config = dict(
    model='image classifier',
    dataset='capsule endoscopy frames (Kvasir-Capsule)',
    train_examples=42238,
    image_size=32,
    crop_scale_min=1,
    horizontal_flip=False,
    cutout=0.4,
    targets=['finding'],
    num_classes=11,
    arch='pvt',
    norm='layernorm',
    norm_position='pre',
    activation='swiglu',
    mlp_ratio=2,
    head_dim=16,
    fused_qkv=False,
    qk_norm=True,
    parallel_block=False,
    dropout=0.1,
    inner_norm=False,
    patch_size=[2, 2],
    depths=[4, 8, 4],
    widths=[80, 160, 320],
    mixing='cutmix',
    loss='cross_entropy',
    head_dropout=0.2,
    init='trunc_normal_002',
    residual_init='zero_last',
    optimizer='muon',
    muon_scale='original',
    lr=0.015,
    momentum=0.98,
    nesterov=True,
    orthogonalizer='newton_schulz_5',
    adamw_lr_other_params=0.0015,
    steps=7700,
    batch_size=256,
    epochs=46.7,
    lr_schedule='linear',
    final_lr_fraction=0.05,
    warmup_steps=770,
    weight_decay=0.02,
    adamw_weight_decay_other_params=0.05,
)
Rows from block 7 of a small image classifier, named by matrix and row number. Rows with one number belong to one neuron. Each number is 500 + 50 x the weight over its row's rms, rounded and kept within 0 to 999. All counts start at 0. Numbers have three digits each.
Before each neuron's rows are labels from the 100 images, of 14848, where the neuron reaches its largest size: "patch colour" is the nearest of a few named colours to the mean colour under the peak. Only what is clearly more common there than usual is listed. The data: capsule endoscopy frames (Kvasir-Capsule). In brackets: how many of the 100.
# gate: MLP gate (model.blocks.7.mlp.gate.weight, 320x160), inputs 0-159
# fc1: MLP up (model.blocks.7.mlp.fc1.weight, 320x160), inputs 0-159
# fc2: MLP down (model.blocks.7.mlp.fc2.weight, 160x320, transposed), outputs 0-159

patch colour: yellow (41)
gate.219:515526460445492484485611560557515446593544390493466482512474447509494557552491562566476505528489521473484536395539551472476495500541423469517502493404501504497437539553444509428553510550500520506419484468485500580530563634551512479513537481493455614531575482467538500461480569480485546533453468562521479559567580419476514498438593525475453422518486503421468412490573408544491419533442453481567421504429496467484593475462470480523397534495574504592514495422499468461593523518359510
fc1.219:423499505499470532516499491558561505408543506557567556507463488452508551394553510533480531542507563481431414402546472465460435509476500554570529508458475556446485543551474431514513549595414423548485486463543446509505507490447493491456610475449536506519469485450499577445490513536499501497538575504529509518450484441539436637382553501511402485525474531579528461403544608489460524546528467547527438411461489428555478494622480452447517477488612467488547645508405487535504538454481503
fc2.219:523481511404588454540479534545478441481625507431465494316580502558517488550569520515524481493528575501464535569560543471478555506527557480438520469514478455466452548605457573579466532532531505526537467479392491477508363427482463479489584570514515492459412428525540563490517533573480417485478529533485490516557508459461515540492551513461424450506410485511512532528476538416532508529579537442489515493498476445536613420544524442554457394520459455589446502398499547440488523509532511

patch colour: grey (54)
gate.143:516436577490491583492537497446581461457525490521546471467503574603557487477460533500482501455490529476469472567475479572502520527547465539554544422499580496394455450477449488485430481543399443609403565475451508491505518538496540566468597497490405556477465606535431539600572482491497467504487528426445471526474449517444469491524530506501441495611430526593388482596569482437482493529433405520574477597481521496540467450388553443445576553462467437531513480438501521505517526544523474
fc1.143:433551435476506463500534441485477451574441464588449556593563443546380504532514603503430470498436483402521445403481503538511450486508547448481495395519473488501521466598437488493468470532449513507394520524477557457515501577547548552523496429469500539486461539559527492554455561570580562531568494594422451473456409468554510486453538521564578492481529578364593547541516469524553476528520565495517487574501480488505475453496547526417456475458432466447501545469551608489428467528565550
fc2.143:464499493486464426587489436431413581558495486533554570519433537454510480588488552480510476487554545516465560501501495465526587588484448460441429511465538449500437546540428481480452522451534561516387625546461423476438513549456539421470452464511508480481443535556563571433476540540519585556522583455552445464620510522438539599502522385502443621471534497480430476538444477513517502496470520568414502521505465523537573520416458603508447511487476541446473439527438533468554483439537529

patch colour: grey (39)
gate.254:509490538450497454552539517434546466475540411562418526537463493568495460439456521540484541476396475511446537455468459532591447486454479471547509520486542492407464546502520446556536494502486490520403583506497516550528495539456492512399540383517425529549510482477528548491570459439533607541519514463453500475438427593467387421488553480471562386575534509556561434569478442510516557409508555505536517362468487499584499526530594452529521612528482501519581543529542540472493517536447391
fc1.254:579438545526395475419471450550602384530522555617524484546462548540476451543473497582466501523482498492436512529576545514533549454522561502508504475483478510549500462491443596566516512517539582480558369543589448442449548541572505501495459582492533559491494458458362548520533474584581438477418569478536460492510522478476571575491502427623473440470497554493462425442488508490538505541425547479540434530509556493411523429471516520439485402524535492480437560450439468504471536511460496
fc2.254:517476437529424493515452586439482480442561439420413488526522476660384443515446443541526547517468492486434553483481419474508478557546521460558416491608519503491494508550521489526463450504520508520535541477593530528479466468560533460488429496564500487538506570549492533483500465491550534480532407527588498582432421496505469455530464527566404486579501465518550472572461492482516402521482404539480547533419484460529575566500507552528443590577491472593448557356459472516556506587480457

patch colour: orange (55)
gate.188:527578482509500521520481428547491580578541456422480495504495519474591546452504446510495513431507571430559451484551465456467426486497471434467480521447527489445510410423483591471527539523586490399515458565521398557513496438563514490516534582512493513468516477454433465389572575513543502525530497484434460513530548433492534504571546540592550489426547497497498551476488427517532419523478428577562422563581550573477429505492458453510501534450542445506515621636397508501502487391538429
fc1.188:520490398566572551481487436469482571424566639497510408504498437570465471361468520540489497462441488548482526435511417524516467498489460484531506560503531481442412417459535433470545538507484440489484613473514532478458548373477548547562431526545452536457637497494463451509495517471507443584588492489588462514480534572405564491586534468491503500496413520556432532515517520539526472391497527494481460459478540602445537541465502579540473564524512475497528595546494530453475513516555442
fc2.188:553573431570498546477476496502526503534547554462405499526568493442535477487488482532491491474457456629429515403558488595490497540535542447429527415482558456508504522498482528533388509568407570539431528526516471521446461527488543482460345530416475563505576514492415535443463479497584450481569564449573441538499544483439468550487450536467531576462480499453542512394473463447492481532658524470550535511510486489455432536552518544464441458495519530416555543605487464546518450497580449

patch colour: pink (64); orange (31)
gate.98:451531488565487464424546521484478440497547482454527487499467525453574527515447427489530555494464491473535558486511600473425590542498561558537490551499490578492482550435459468516400439553546487529478345541401467482544461558460557375452556512560486517526473440567477435513464506512489569583503533499521493561593480531441507565487521490483544531475372551312526494486456446530492533502504509448481480555564509542482508445487473504473510478429479663406482552471557549456508577479524525
fc1.98:530558415498469492632418489523499575553495489511441548555523511489512482460626452508451466470533495533486442478410350476448510459555524522554501465497478525366574553546558568554573473445561440556482557441530542528465527554506461592576438478443441479507458519447489551424524485535477461465583539505538446476521542509540482513491453542486471413528545431496494481528561515496498452513532524547492382421464494490488489539639471495545426545482502434561513543426467552463545409391518547
fc2.98:414385512488409552462538421521388471575478444548490470489504555530432502451478500504471560426564553474466510350508435448547448613493541422426484526481528549511501545525527476557530546509486498423568517465535391505503507471555523435452564456546532572543531515463451550499524479501556512461500494472505530522527494471462535418442493538468543541552595459562520427568442508513520551477531563393496450460528508537410522481554618493573557512441429452541482543490544489526626528446420553

patch colour: orange (56)
gate.79:491452525516536475482440546534545545484518504513521491472439558511488474561481490510506458547596432617485518604603567509519519460494474575489461599502477523492468534555449498410541511510465512406554541512511482421445490505531443391541495439487489517442569506584627468453493558461557567583460451596420345476500437503480524484542449475440438443598469533490458485433479471398563508490534527510508508449497553605457500470479508467517427509514539494524556498486517509584536375467454399
fc1.79:527522579504512442476470528480559518519481513533467488495582531473538570445508463451526583498524531517424467474568516427579560532545391494458475495529492393472483610452453448476511472560432558551565409465502487503556566586496516380491598498562479461484545547500472564592539418561392444587488465573399532492465508478530465508526448527481530480438418464430509383480604493587541508572470462480448437515511486435552515417512495499494432486497555617536518507481473538423508477442499479
fc2.79:459554415544503495561642506441555508490495502469595520516520521477633530449602474440440477544429447538564414537515540469565469490577490529443568539491464602488489503549568439501450458496457533514529470377574474558444527393429472508527458459533512476481520471500530579503536481453556521477400489534536437560506560455534481438543526451386602439460545492461519506457471459511563561478581542553461493522542460370439525448482545535531524537487467439469538476494485481483477439455589443

patch colour: orange (35)
gate.100:503529586495538515495430581515482539471484480525463498581502464519540464489559508484560460475400521531536563517489519520521508529464475513459472490480523525509449505509502554499528511446476450526538433377505513440471522451597530524520409520515477460518432518451620491593560443549491647548417547478496540367622548523502507561449481418442525411468422589468443673449542441494449506500496577484448481497510543494585555479480480485499451474602420469412463527490486521538481526432431491
fc1.100:469540475529526402550579444463491454514447508440499567456556534464515478599513530532542539515384488487514442497502393553549439505547514536548481493507524507557567576376484517647453431436504453475476518391456510483458461524435474508494469390458480489496500496487524425503536516595519604472469497490535532485554555617483552537443433406449582558442490533501445531496573450465585473542492544494482523579451554489508457484514476458554556386526519439557624503481577474513521464491466473
fc2.100:508525481535465609447473528532519563471421386474406530427444475471471507462472578534499491515456433440547477502471516438565495534423434492500574532458527539414467545482518568547571489479540559441519455527409487463624420474644434482458554426482569490523518524591533601469527500417507455454479439525470525497451497538569436485501601471502499489524492445562578558506486529461574523511489517495474482466388584475542452572444426476477480511525475514469512530488578547491648490455545545

patch colour: grey (30)
gate.313:434517508544509485552463471405496471515540556438504498479433468578584460506581484527546487393496449473399525545519555483492509494531456535526572621507456438533476481506447540544486506524390481518490468499522427454514457482512497463490451545448523538488619425532352422573633435593479476520486514507581510476557418479576552453497498543522430466477487430527463530484463553527406498466474410517466487538529512536455444516436395547603530476551520572523522498490543433420581506543489577
fc1.313:520434493505533518452512569550480509518535499509419577520586493577418387500492453497525448514502561445526570416471466495453565447490522365465471497523514455372535491503454498506517431538501576519417457502540493457510492464522512515471504509529435510505425416464568580456438507434619495616641564461473472514507480530538587478482438514461575549503518487513508542468485537526553473540406551560481429505455418547547463551476595396441497530527540537511539475514567546499595564526411484
fc2.313:485547534502490519561523470533580477543491484519556514557476488466577505491470525525522460514512430540431542485592447563497475518493469565576461476534388573557441416527411583497502598450532552392528425545511489512501543553541465431521476462476592472534528506505412416504485503591474425511475476526598394472529441477422413532455480653493523425562428466477498515531462454480500464409491413536558548504491566549434464424492450529526536521467449508544494558466552447504444450618477550

patch colour: grey (60)
gate.14:482458489494498486547569475631470469544480472494484434449546567486509499513487509491518487546576397476500568428480425563533586576539433564441481471406457512503542428501463511568431537513468439466613603462469576548388510520605557458455534558455506459553541470549540472472557612540531439530547510469526489543482532550449467500488424458506454401473474519471523451438556434589583591538500441479449490569513391511516461548558552449517468502499441463409478484493563441469550514445467492
fc1.14:504523505512515603499462467597514454454529469501460461549510419471518487451598548518524504431566504541541454518493618558523467511467474505473541525477526558484529490490545526590512494575489498465540616529405465543442508563500454505392569452426452473520600579447541494606540615488597445505541498491552442467567497461503505478508468566542471513427450407452495493551515467508464471571498399499447491538509473487461461530552521449549418567484477359425458464367462511526487571459426495
fc2.14:409550532451449544494457573456497459574478590574448407572560456498555554471511500481416505541459458547543450477417477497655558439493491592462493484440478455560624503446456494565376476520572555500508394507466496465420537492585581519450514514566482482603579559528516560470458522505560496521461458424446517480499484446543525428441474512498484523470505446499465459534567524531457487448513504513544469506521528662525501434528485472513497477469554492435491510572527510400413497514465494

patch colour: orange (66)
gate.201:439513540548527527541425573479477503461516476464549390430516519458555482518631545464495468439488532519507563472474486476468546448466512541428573466511555567526535533505568466555520616529552463447554443452522508405445383460563519477473506487559538508436507497518469520412487508425470568422484548550375561461577425464459575501493510478498470540459565586450440532405456504412446575519479588461480471516478571505478532553493521411468530554487463449454416530502459525534547605606524532
fc1.201:471479617486534548508531474524445517520431557589427567487546535515456530433458500455455536495561468479462464472471571551466566475483571499480546523479449512475509637446422500635474510485411536419476457548489581496432456505446566407512481495552441608623478485412588510486510518657490457484548398508465526561586487554498525518557546443444549619541504522485443476448463470473422533455483525455533463470503517492502498445475547480563505486557451514509450469550482482504478444445425477
fc2.201:462619369544524520542449432548449462509575510463512390442527475514583513475520535506442480490501495523572468511431478543512496461590449556426566469572516461519585456540539479572539468451517487522519505580539571481454484473402544538503522507518520552444402478572533366424583390489507565593488491490560456486468510552441460424489544540585433399445516487426462551463559501559494478460550540466514516524489607541431476465492404566427503473483493433491503526518521507495584489532538493

patch colour: orange (82)
gate.298:525412528562529654502445484430478512516433569489570476485458364491433557510614477432502449532451572545501563496496568473449458524512480478421540540553485465484515526511538532601556511516480472474449503484506432436429536503535479447515586494477487495514528561454568483449489532448564526543479462601468455470479451461489539567547491540565448508491518584503499450423484461534468490504422605427518502436645496537438495436479460507507435415621485489440564517463464455546446488545606492
fc1.298:586533504508432573508531478434505470584559410423460519439520513492541462508572483458456504622486546511523482561520621507480527465610516494498483539519502552446418560409482593478597592621499477528374526471574454441425498498485520572468535531538462472496476468523501470425498484435473486475499488442532529460567417513514486499517483467525515520461530548483494515454426415550475620519409547479568499503506434493451498518434446508461423476436510634472522509522546490503604472474547401
fc2.298:464536467439530452548483571513517419561548454520474425553591545531516549509505550580589486491527471428514503542474558509442594547526435446540561481487451447438484476528481493497551563515447434495498443532477499492525462484426564465484503548552598538479455468454585528461522472390526581472463460497485437446403577548494512409428586574490435432524509532454475541451472637484502597422485556455367490472487529561438489630473478540475559485478480502545432467512505543427507538585492478

patch colour: orange (51)
gate.92:597573497555489448522497520518430499424517534478494554519459475425560480492434550464521503613486582435466541579489455482402527448552401488566505463471515552493494491475509453533477558435542468522523377615534496537440525506498510427520429507537554469439466479479503485460600471578549514495609523559515404491551412553412588519436526556424426498555475559540427486527521507555421471474399469558510523459490428511436436396507566519538535536501573509483520546559538448438519459455542535
fc1.92:529520511488469528502498497541567519470555482537575502508541460511484519518544474584544435472459499523607451585407426414540456474500434475494479422388577545628479585377498421542522488476553435533495531449446433531530561413429511512532421480559441527528488499476449459556545502560512422473563394573499531563447455555484560550395486593480553534455499417512594482478483447448475503492566525537522556507526450507486514489458473484546542451592536559530484457455479408594506468547496443
fc2.92:425465540534522500462450573508472386546490482473517559553477398397542577574533569479549426458519521531505415502449566469403468574509589548518460501439446519579527559531457606534514512465427445546514441426447573464463494507483522514550554444440515612497507545489553495535494481536632490542615470484508515511568447391483479490498448499498468492412512515493488506411555521457386459503510485508535511488412514415521513542503419471557508520417439603554519533566539491505510480459557474

patch colour: pink (60); grey (34)
gate.83:547471527598451464448526519458481551495367470474475484465453483455533529455441469550465414438547509447515571542527428576560509490502483581541479490459503542563498529465577469486436573516471550436524604485422488460540368500502498448442492580483572507577528457514440536555558478453479518537513599460510563502413535552476475476480488471511460502467373586496561468447530495534584526503517346469453528487514513474481512517579525539586488426549527507499500474543566334504555450515452546
fc1.83:512571510567601513445506529452434507480528409598553468507572599498482463514458449541378506468465556534488559453426518436467447472525487550525515549592523476481563529474515512419421492552540542545413431517551512559522463529494447490396408576451530463542510485503465563538411526511489582542508459498481574519521596542497486525484488441453516504526501606547552411492452351564510460443496520401502404534471509491597446455476511499526440500476478558553480541530495387572525544502495471
fc2.83:578534551457544484499548471513495584554494418423463521523518484561549537499509609563505499458483553533477449473400459453523516430494453460509512438527473519514516537434512516517523596546499526542506466531500440561485560507472479473442557557592525458560534491473534506527471553475546559601532464474496509550514630452489485425519509402496515491504434569514634425358448612464418544456481570434493500414472562454564455442418563472415564475540461460527469397438483526480453421477486513

patch colour: orange (36)
gate.261:492534528438515539545522447524530472594478486529450510372475452514532631493533602499490417459506577499508495421541429452515432606526473551515494464519469595434478568540474389516556563450449499513501427555522507370482541572490519514390490532450495504566510460453526585431520501528445583527461442552458414606543473556568534437449573525405489419494481435454554591533511540548541446510426512506463489536456526550451505471462493549482510477433522517512406520475494552490490539471567496
fc1.261:454543419481389498505437542539453499403472531424520368529558510530425549587453475442491510548501395413526539536502445520430462510526539438391521490541461530446542462490511577451513556533480477558489584464549546515498460356585523422518559478527498491519596477483503547563495454429504621549437476497536503467472569533448465545529462486466515620437539533567511511565509446407480488476568451519525506573561519466512515512490498565545520437567481443516504444487495489522599593502447470
fc2.261:546481500565455516494511538573484420473570511438601474480522536546461446540499544514618519491521554531517538521549516474416529505551490548455465535423537529495420447502526511512569509574516431449423516470562471518416489554433522528525561473497482428509571434527585441536483635455431477422337441465574430488534585470500474472523517582454488512479521458500501558515434510438522502501491521414474585484465501416477577501511482546566447437534488470478592479468431422467544461476473650

patch colour: orange (78)
gate.302:442553533460462523477546564522570516582537510509555484605461433539549553415534461462601476510510489593408564536454532443441529578528618466566428621432528529455430543445475539452424467419481484521491492515539426507544483512445538471500428518521382499497503588530525447446524555487519489511440551522500549488549384500506503482490466435472414434541461511450517421504522455556543484541515483546408523510546634546532539503517501593493495456417554490430461522432405548502477494463523498
fc1.302:578541493523571451524509402495440511527519528417476532339512570519518467537523397588456533528495514556463568443431477560468516516522384540462498464484522506493441520486404401567552494475524391552482511512484521519533479514475470500496493547444559552422512496525503549445472523519512492495543468492489505565562481510458466454439521544538567565484405453577609509482409422507524444456584466517626574445421400526513457461487517535401553564531537481588535484571460474456568456511511545
fc2.302:585537511583441457591494520413533548512494478458458457527462515474504595517511410560486450546375495580482502557508497482504534558491491459483521475405551467473484378535485531532645524626497503435477500410523479520485541560522520456370478545494554501530533546462582514512479457485554507403550495546419473456531524606473486538460531546512463492454474413502524421579476539524468571479446546520459437495425483453558498447462452514482582484506510475573531466454470394445568496490508619

patch colour: black (59)
gate.161:476572522462367438474539438495476639579519499500489503464563502495519449522485461524588622442421546500442449409577480599553565414484460435516529524485542501490510462570460534487517576463422537519550532456450445492494557508501540534454533463505532522510584510443461508411515553437547528517460486500542543454428500547526544448635603480413523492507466509507508435437544579522557451497493415516564521511492389576472566463471523503449494591501485473456418449457564444474533484500423498
fc1.161:535550434458489550438534574411544533436492410603516526524479526448516496457520485499498515517521456419485554473568530568467463531552479477543509547517497536494493401413470556455541589504442603473511491483474499387420533460528523368491545603590580399432528452521439477502474464414480614539492510537536519499434446484492554553508469494566545560480476466552425530632554500445452413503443466523545517492423534544442481452571520499431490505465571456558504520461499517524516499597484425
fc2.161:476453354556489491468664535444551480503583502555453513541564603527429538571438537462472473454570461452485531590560516514464461533489487507434484497477557424456567523448536475496447529583366473516543472465456452471463494531483498536536486427435508545554452462497499620503545536506584483484454529487512458493490489566475562504448511524456457417585512580410397541548502495499488507556501575427501530520470549500562536437535543435525550488511360477472485585518505483479444404532475492

patch colour: black (39)
gate.260:470585544434513393492539499522530558459445495595513557498522512596387519560478561516409500551509445552519522401505436483411564454432546526400433489547573522516479413525471505588453567478415491510500541448499450412424460501569559482503578453531513537482484467460501500539521507509528471495504520555481512379488561519554512426538609512410453517483540407457498516458577522553537488600489380460488518436555548555547473504519450480487494576531495402503497480446469553478459512535588544
fc1.260:493475498441475588503518524542378429541526460531506516522528456495455546402428480478529512430530521492457572432456527512447498569557427472424579433491475527462547529479502614363524430504566569556516499456458518506519490501506533509453478546433528563515481434447408549505523518477475458539454416466572505520442440543459583418528627541567447390508522526518454634443469552512558593495457548489564504504469510500573597460453509558517444502482478618507468502472472444466493465542533544
fc2.260:493546368546482492555543537491504443413454519471591483499471511504507468487507424556570488500436480478561455441501477480456495542516490569442538518467554486519486489508464484587483490445539547487495437428518417508552578508458408548542546533447553505447540462549514476450609459530421460508499446493447451489482495465548500400483536530470485522423481566502533499532570417393498530471623432530476500494564596501451479627470459463596525438527582570582409467501543568599518564553387515

patch colour: grey (49)
gate.286:444496535513510505549515510521486393527543494436484377547559513541519417546528507526417516493526459509569505438487632558500568567515519429450546460409540532547552451539541531490470560540480509462569496476517538464396568570512546457508468490413550550577641458540419549579548540432438533502489491377592547505492498478524426489458450532478438503520541536504420409489502455475478479556466384553458455531512384558475496480497508464551516541540485538493501473452497432493489600487417440
fc1.286:475457514515508506483472554510451553520450522492500409554515479516405435485491427536497533554504510548557551482460447491528479479535423479524558420436463472439545448398503581549476481524509477546463555474534463555434537419551515607499592458523452550554519503597585426473485559479462549479473470450480525489478524520469445478567423488573474525581509533590553486571565519611501591498446410414588451448470509493408562550565591355494401512457418489507518513451551439522479538483523491
fc2.286:481461530527532442528573501603454432482489518458439522462452508466491539466572553404541494527504443596493582561469409547515459540531507531539637578577432485572489496590429515405551444533494556439446483532463608479479551503450434570500406453510500457377490538420494527454481509527480450534537498512529559355428455573599556522445563501549519488492522536492456506528441520541458374454526500483496470514480480517526585499477481462545525455565485516435462559493549464446498509430535538

patch colour: grey (43)
gate.177:488457459531542480499535526563482416494574499438519459397451512552404446392545506508491491526490509510432509523490470494467525405483549489557533559420610456446427460444407471517568500495452509535520564380603528536560397504479555528538582602501477430533434538516438552417481482468477525489523493464463496482560494601475486561544541451498552505498551517460464560518515516438466503499480449466482570529556526543523471530601594498507403600497509501544560373500466475431596442510557458
fc1.177:506551576559534466449489479425503465547507450459478467506491523524558490531494525446502515537547496556482459510552428552480559500409462499567594511517602442506457531510491513564543505435446412466479476515541538519574521513519550481619489507537468496526604524345487456440492605467380557472545401529576429510527488486545548490480572562514501456419472532502486382484503489530573424468509537440499499422558498491400518422574500578512603538580417494445499503438463477529465472487470389
fc2.177:532482537645463544414530468524492448476532600516398580381470449547581441451526539557495463390504535499523472466463500514431551501542429494539445499552525527435475453530450599531478431580507571566398479542507485551451545495493536467500443527514429477562543418528548511463505539496472452576457497534539479434579425510481477535487510540449558415522567492541484469429440509519560437543455521587364505479605507485519529418489460454466541573520445450522564531526502490559481550446543462

patch colour: orange (75)
gate.292:406523488534505571427487463421536624466535517467490478488472438434460480421464551501539516425504455538596470489467530535511505456553522524486512521450577500600452501519544532539344522487435382553445489562485505447464555497626442500470517558400427520512510603526466393508469530582531630512458513524491512493553543527465517461542505444476458413541582613397429522423473552489453513567483513513494466504464516500541511491525416507582568491518447483465509513521456497565512568520528486
fc1.292:415495470534476559401482526522451533522626477495448508547533570551470536550593537487451483520505446547441483569491529489540476438437577423467497552629493512395530486519539491462600447421538478532608444504584507521574519476493415458471497516510482450401496477500534494550437400407578350493461475485535455531519448510502548554480482486490542553536521581478469577504511407460483545523476489517472469483567383458492577513553446454479529486602505412450580480511544546467477508516486498
fc2.292:534535484498526532504599498527529576463524494497479544501445549408449600446526527500505517490557423492525498498477481525525506461477525529509525546531470496494478461516457475452505499607570551495502459467451349471511566431596481401582536455471475404427436553453492486451477550533500513548436447600540490508585499572378457519477572437401504513457614509520490599464495506506573534436469464580451431507424569435457523409555436508418497506604486572503495557590504449506481488451524527

patch colour: grey (67)
gate.39:508566511525535533578568431568520551521432530443567407455490569442516492462423536556479546425618462578483490496547486513517521510573461463393566541495466421452486561464466556535449543602484482515565499492485476504551437452533469477463514542577500455473526438505492537455530503454504512610537474454460428494558456460502405506523406465464420519499536450379562522494544513576431450493408539504489615488505457547584555539568463506513515619493444485426460536433549460506529519399487453
fc1.39:473579384448586560539410505476505450378492388494571562474542541472540536508465508508526478502508471484532513515470476527516523511633535522503517450394571421512522477472540409574462533506576439471562455429516565462467562504444545538456444472504500540511471454528470483552502578486467393507482476548497529482464466515543425458505534487419495456572547478427564457536491512496509486389411538604444641467525442563589459564558440559494471505446531597499499571551519483439488515495486478
fc2.39:491520579460368564513536430517534474476439494570564458514449443515530515464450476632537505453515488504429483413565455484510510501534442487519505431493495446417510615498534534421541503637448493575552422417595476458439546488566461496436508513513439562533565471563531500503444585481498576513450582467463531489536492429470417573544475421420421548552475544575481494503440563495518538496544512518529529524493519522434400483538505563513489529555527479485489551559421506447465567426509397