config.yaml
fused_qkv: false
inner_norm: false
loss: "cross_entropy"
init: "trunc_normal_002"
max_steps: 7700
batch_size: 256
Rows from block 10, named by matrix and row number. Rows with one number belong to one neuron. Each number is 50 + 15 x the weight over its row's rms, rounded and kept within 0 to 99. All counts start at 0. After the name is the row's rms in percent of the matrix's.
# gate: MLP gate (model.blocks.10.mlp.gate.weight, 320x160), inputs 0-53
# fc1: MLP up (model.blocks.10.mlp.fc1.weight, 320x160), inputs 0-53
# fc2: MLP down (model.blocks.10.mlp.fc2.weight, 160x320, transposed), outputs 0-53
gate.139 017:45 49 73 57 86 45 30 49 55 54 50 47 24 65 49 56 49 61 66 57 41 81 43 50 45 16 49 29 46 63 69 54 74 59 37 65 40 48 66 54 60 33 36 38 41 77 48 71 34 27 72 07 43 62
fc1.139 017:62 33 61 42 34 39 49 51 55 40 44 46 71 49 39 49 43 34 36 38 47 42 45 43 65 74 31 34 45 65 38 62 69 48 66 46 82 60 54 49 46 63 50 59 54 63 54 45 42 32 24 41 55 43
fc2.139 017:68 43 64 53 40 65 66 55 49 50 63 75 58 35 48 66 31 59 43 56 33 64 41 61 71 51 80 57 50 49 33 50 53 61 39 89 41 62 67 57 49 06 69 58 61 46 26 45 65 53 12 33 75 34
gate.140 139:34 57 46 76 24 63 24 56 54 62 32 48 42 27 40 26 57 37 26 28 51 15 72 86 47 53 62 70 75 42 48 36 34 30 49 60 38 42 38 54 50 64 28 56 57 33 45 51 30 44 72 39 42 52
fc1.140 133:48 54 39 44 53 61 52 48 59 49 72 74 70 64 41 46 83 50 63 68 36 39 33 56 49 15 57 63 45 63 55 73 53 63 75 42 91 50 54 33 22 46 58 39 44 69 42 26 67 63 27 33 69 48
fc2.140 135:39 17 36 17 74 37 58 48 79 47 36 69 45 31 41 45 56 36 21 54 61 38 38 68 36 40 84 44 54 38 61 69 57 61 62 64 34 46 55 66 49 55 61 33 56 32 38 51 71 69 55 70 43 45
gate.141 101:45 43 52 32 36 45 42 44 45 55 48 73 48 43 53 37 58 41 48 41 47 42 38 78 40 34 40 65 37 56 59 50 62 49 56 56 47 36 53 47 53 99 53 42 53 59 52 92 48 26 27 50 65 33
fc1.141 101:45 60 21 35 37 48 38 48 51 47 69 63 39 46 64 58 53 64 75 78 42 48 68 50 73 44 38 48 32 17 65 63 58 31 55 49 38 59 41 66 45 62 65 27 44 46 54 35 55 52 44 53 18 54
fc2.141 102:34 57 44 58 57 43 37 33 42 31 49 48 55 47 67 37 53 36 65 55 69 49 55 50 91 66 41 64 14 52 52 67 47 32 58 61 07 61 56 32 40 23 40 30 45 60 41 41 55 48 51 56 47 61
gate.142 107:19 52 44 60 42 49 39 55 54 63 49 38 46 43 57 44 35 32 68 46 20 31 56 50 49 39 82 50 46 55 46 72 58 35 27 64 48 52 74 73 62 27 42 37 21 35 38 48 23 53 50 50 58 47
fc1.142 107:76 51 33 92 44 17 43 49 20 45 59 67 31 27 63 52 51 44 29 57 72 49 27 50 65 44 58 56 76 42 54 58 25 43 60 51 38 29 34 72 52 50 28 63 66 31 94 42 22 56 49 26 53 87
fc2.142 108:54 47 49 34 63 62 44 43 72 32 55 39 70 49 48 41 56 47 48 66 23 27 52 35 50 10 66 67 53 44 43 37 44 71 52 58 59 59 95 60 47 50 59 50 50 33 52 40 34 51 32 31 32 32
gate.143 141:69 75 53 57 67 49 48 53 54 56 31 41 48 63 14 58 45 35 44 25 53 31 52 47 56 42 53 69 67 38 42 30 68 66 42 44 63 39 50 36 32 64 63 42 76 36 50 63 36 74 34 74 39 35
fc1.143 132:73 59 43 82 63 15 55 39 59 48 41 35 58 75 52 77 78 37 65 44 12 55 39 45 45 66 70 79 72 45 56 48 51 44 82 47 64 48 51 35 84 27 43 31 50 72 65 36 29 63 43 47 29 50
fc2.143 138:51 38 54 18 50 35 70 64 74 43 49 33 44 44 33 49 20 74 53 72 51 41 69 43 58 33 52 65 51 43 28 71 29 49 35 57 57 54 46 71 15 57 42 57 47 54 38 64 57 27 56 60 77 57
gate.144 134:48 52 47 45 35 70 61 29 63 65 47 40 47 80 52 32 54 78 54 31 58 52 41 32 44 39 56 21 57 42 57 72 64 62 69 63 26 37 68 47 49 46 70 22 44 26 47 25 36 57 64 58 69 70
fc1.144 137:74 62 17 51 27 51 52 11 39 52 62 43 67 64 37 68 71 68 42 71 46 46 51 70 17 71 53 65 40 53 54 78 27 51 36 73 46 41 36 31 36 46 60 26 42 44 64 42 59 44 58 57 60 62
fc2.144 143:52 37 64 62 52 44 18 51 56 52 48 47 42 40 42 48 64 46 38 43 60 49 19 67 75 39 68 70 48 50 28 38 37 82 47 55 42 72 63 60 64 30 36 48 47 48 60 63 59 39 55 66 53 59
gate.145 117:47 72 70 65 38 56 34 39 28 64 45 51 68 55 32 58 54 34 43 36 47 42 66 51 47 38 76 77 48 72 55 38 41 68 54 43 50 57 53 38 41 86 51 52 31 59 52 52 61 65 59 46 62 72
fc1.145 118:59 33 53 58 54 61 66 40 54 46 60 60 33 39 50 67 20 36 57 23 24 38 26 63 47 58 07 43 31 85 50 41 65 33 37 46 55 61 34 34 76 51 57 66 48 62 62 53 46 36 61 40 65 39
fc2.145 125:21 60 47 47 38 49 48 64 46 62 40 59 62 52 24 46 35 41 75 57 34 31 12 39 62 62 26 56 67 43 48 18 50 66 61 48 68 45 29 60 81 53 49 40 29 45 49 55 56 60 58 39 62 55
gate.146 053:69 89 80 51 59 54 70 60 37 44 35 42 35 12 69 53 53 46 56 49 49 41 69 39 59 48 54 41 43 44 43 45 61 43 59 47 61 48 35 60 42 42 59 69 50 42 68 38 46 46 46 36 45 72
fc1.146 055:42 47 64 18 46 57 48 25 67 14 24 48 51 68 39 71 42 63 40 80 20 63 51 51 58 64 42 47 50 32 39 72 56 43 56 55 57 27 46 28 50 57 40 49 26 58 51 31 67 30 70 83 51 58
fc2.146 056:33 54 44 43 44 70 41 54 63 68 71 57 65 61 32 41 42 42 72 81 52 28 35 22 64 47 55 42 71 59 49 60 50 48 59 47 43 39 75 37 49 35 68 43 37 22 45 42 49 34 34 60 51 31
gate.147 020:49 46 33 48 65 39 64 56 40 60 62 56 37 42 53 23 30 51 52 59 57 42 33 65 79 51 55 58 56 39 63 49 42 49 37 77 51 36 60 35 63 50 42 23 58 59 65 62 45 32 55 45 45 59
fc1.147 018:21 48 47 58 59 40 43 42 34 65 57 50 22 51 53 43 77 42 26 58 30 70 49 49 33 55 51 34 48 70 51 58 65 48 61 23 50 57 62 51 39 44 67 47 40 24 63 61 61 70 26 61 52 41
fc2.147 019:51 51 45 32 55 53 36 34 21 42 72 93 36 57 66 67 51 49 67 57 68 42 41 29 62 44 43 64 48 59 64 41 25 56 65 41 50 43 94 61 51 51 47 41 54 74 48 58 62 45 28 76 50 53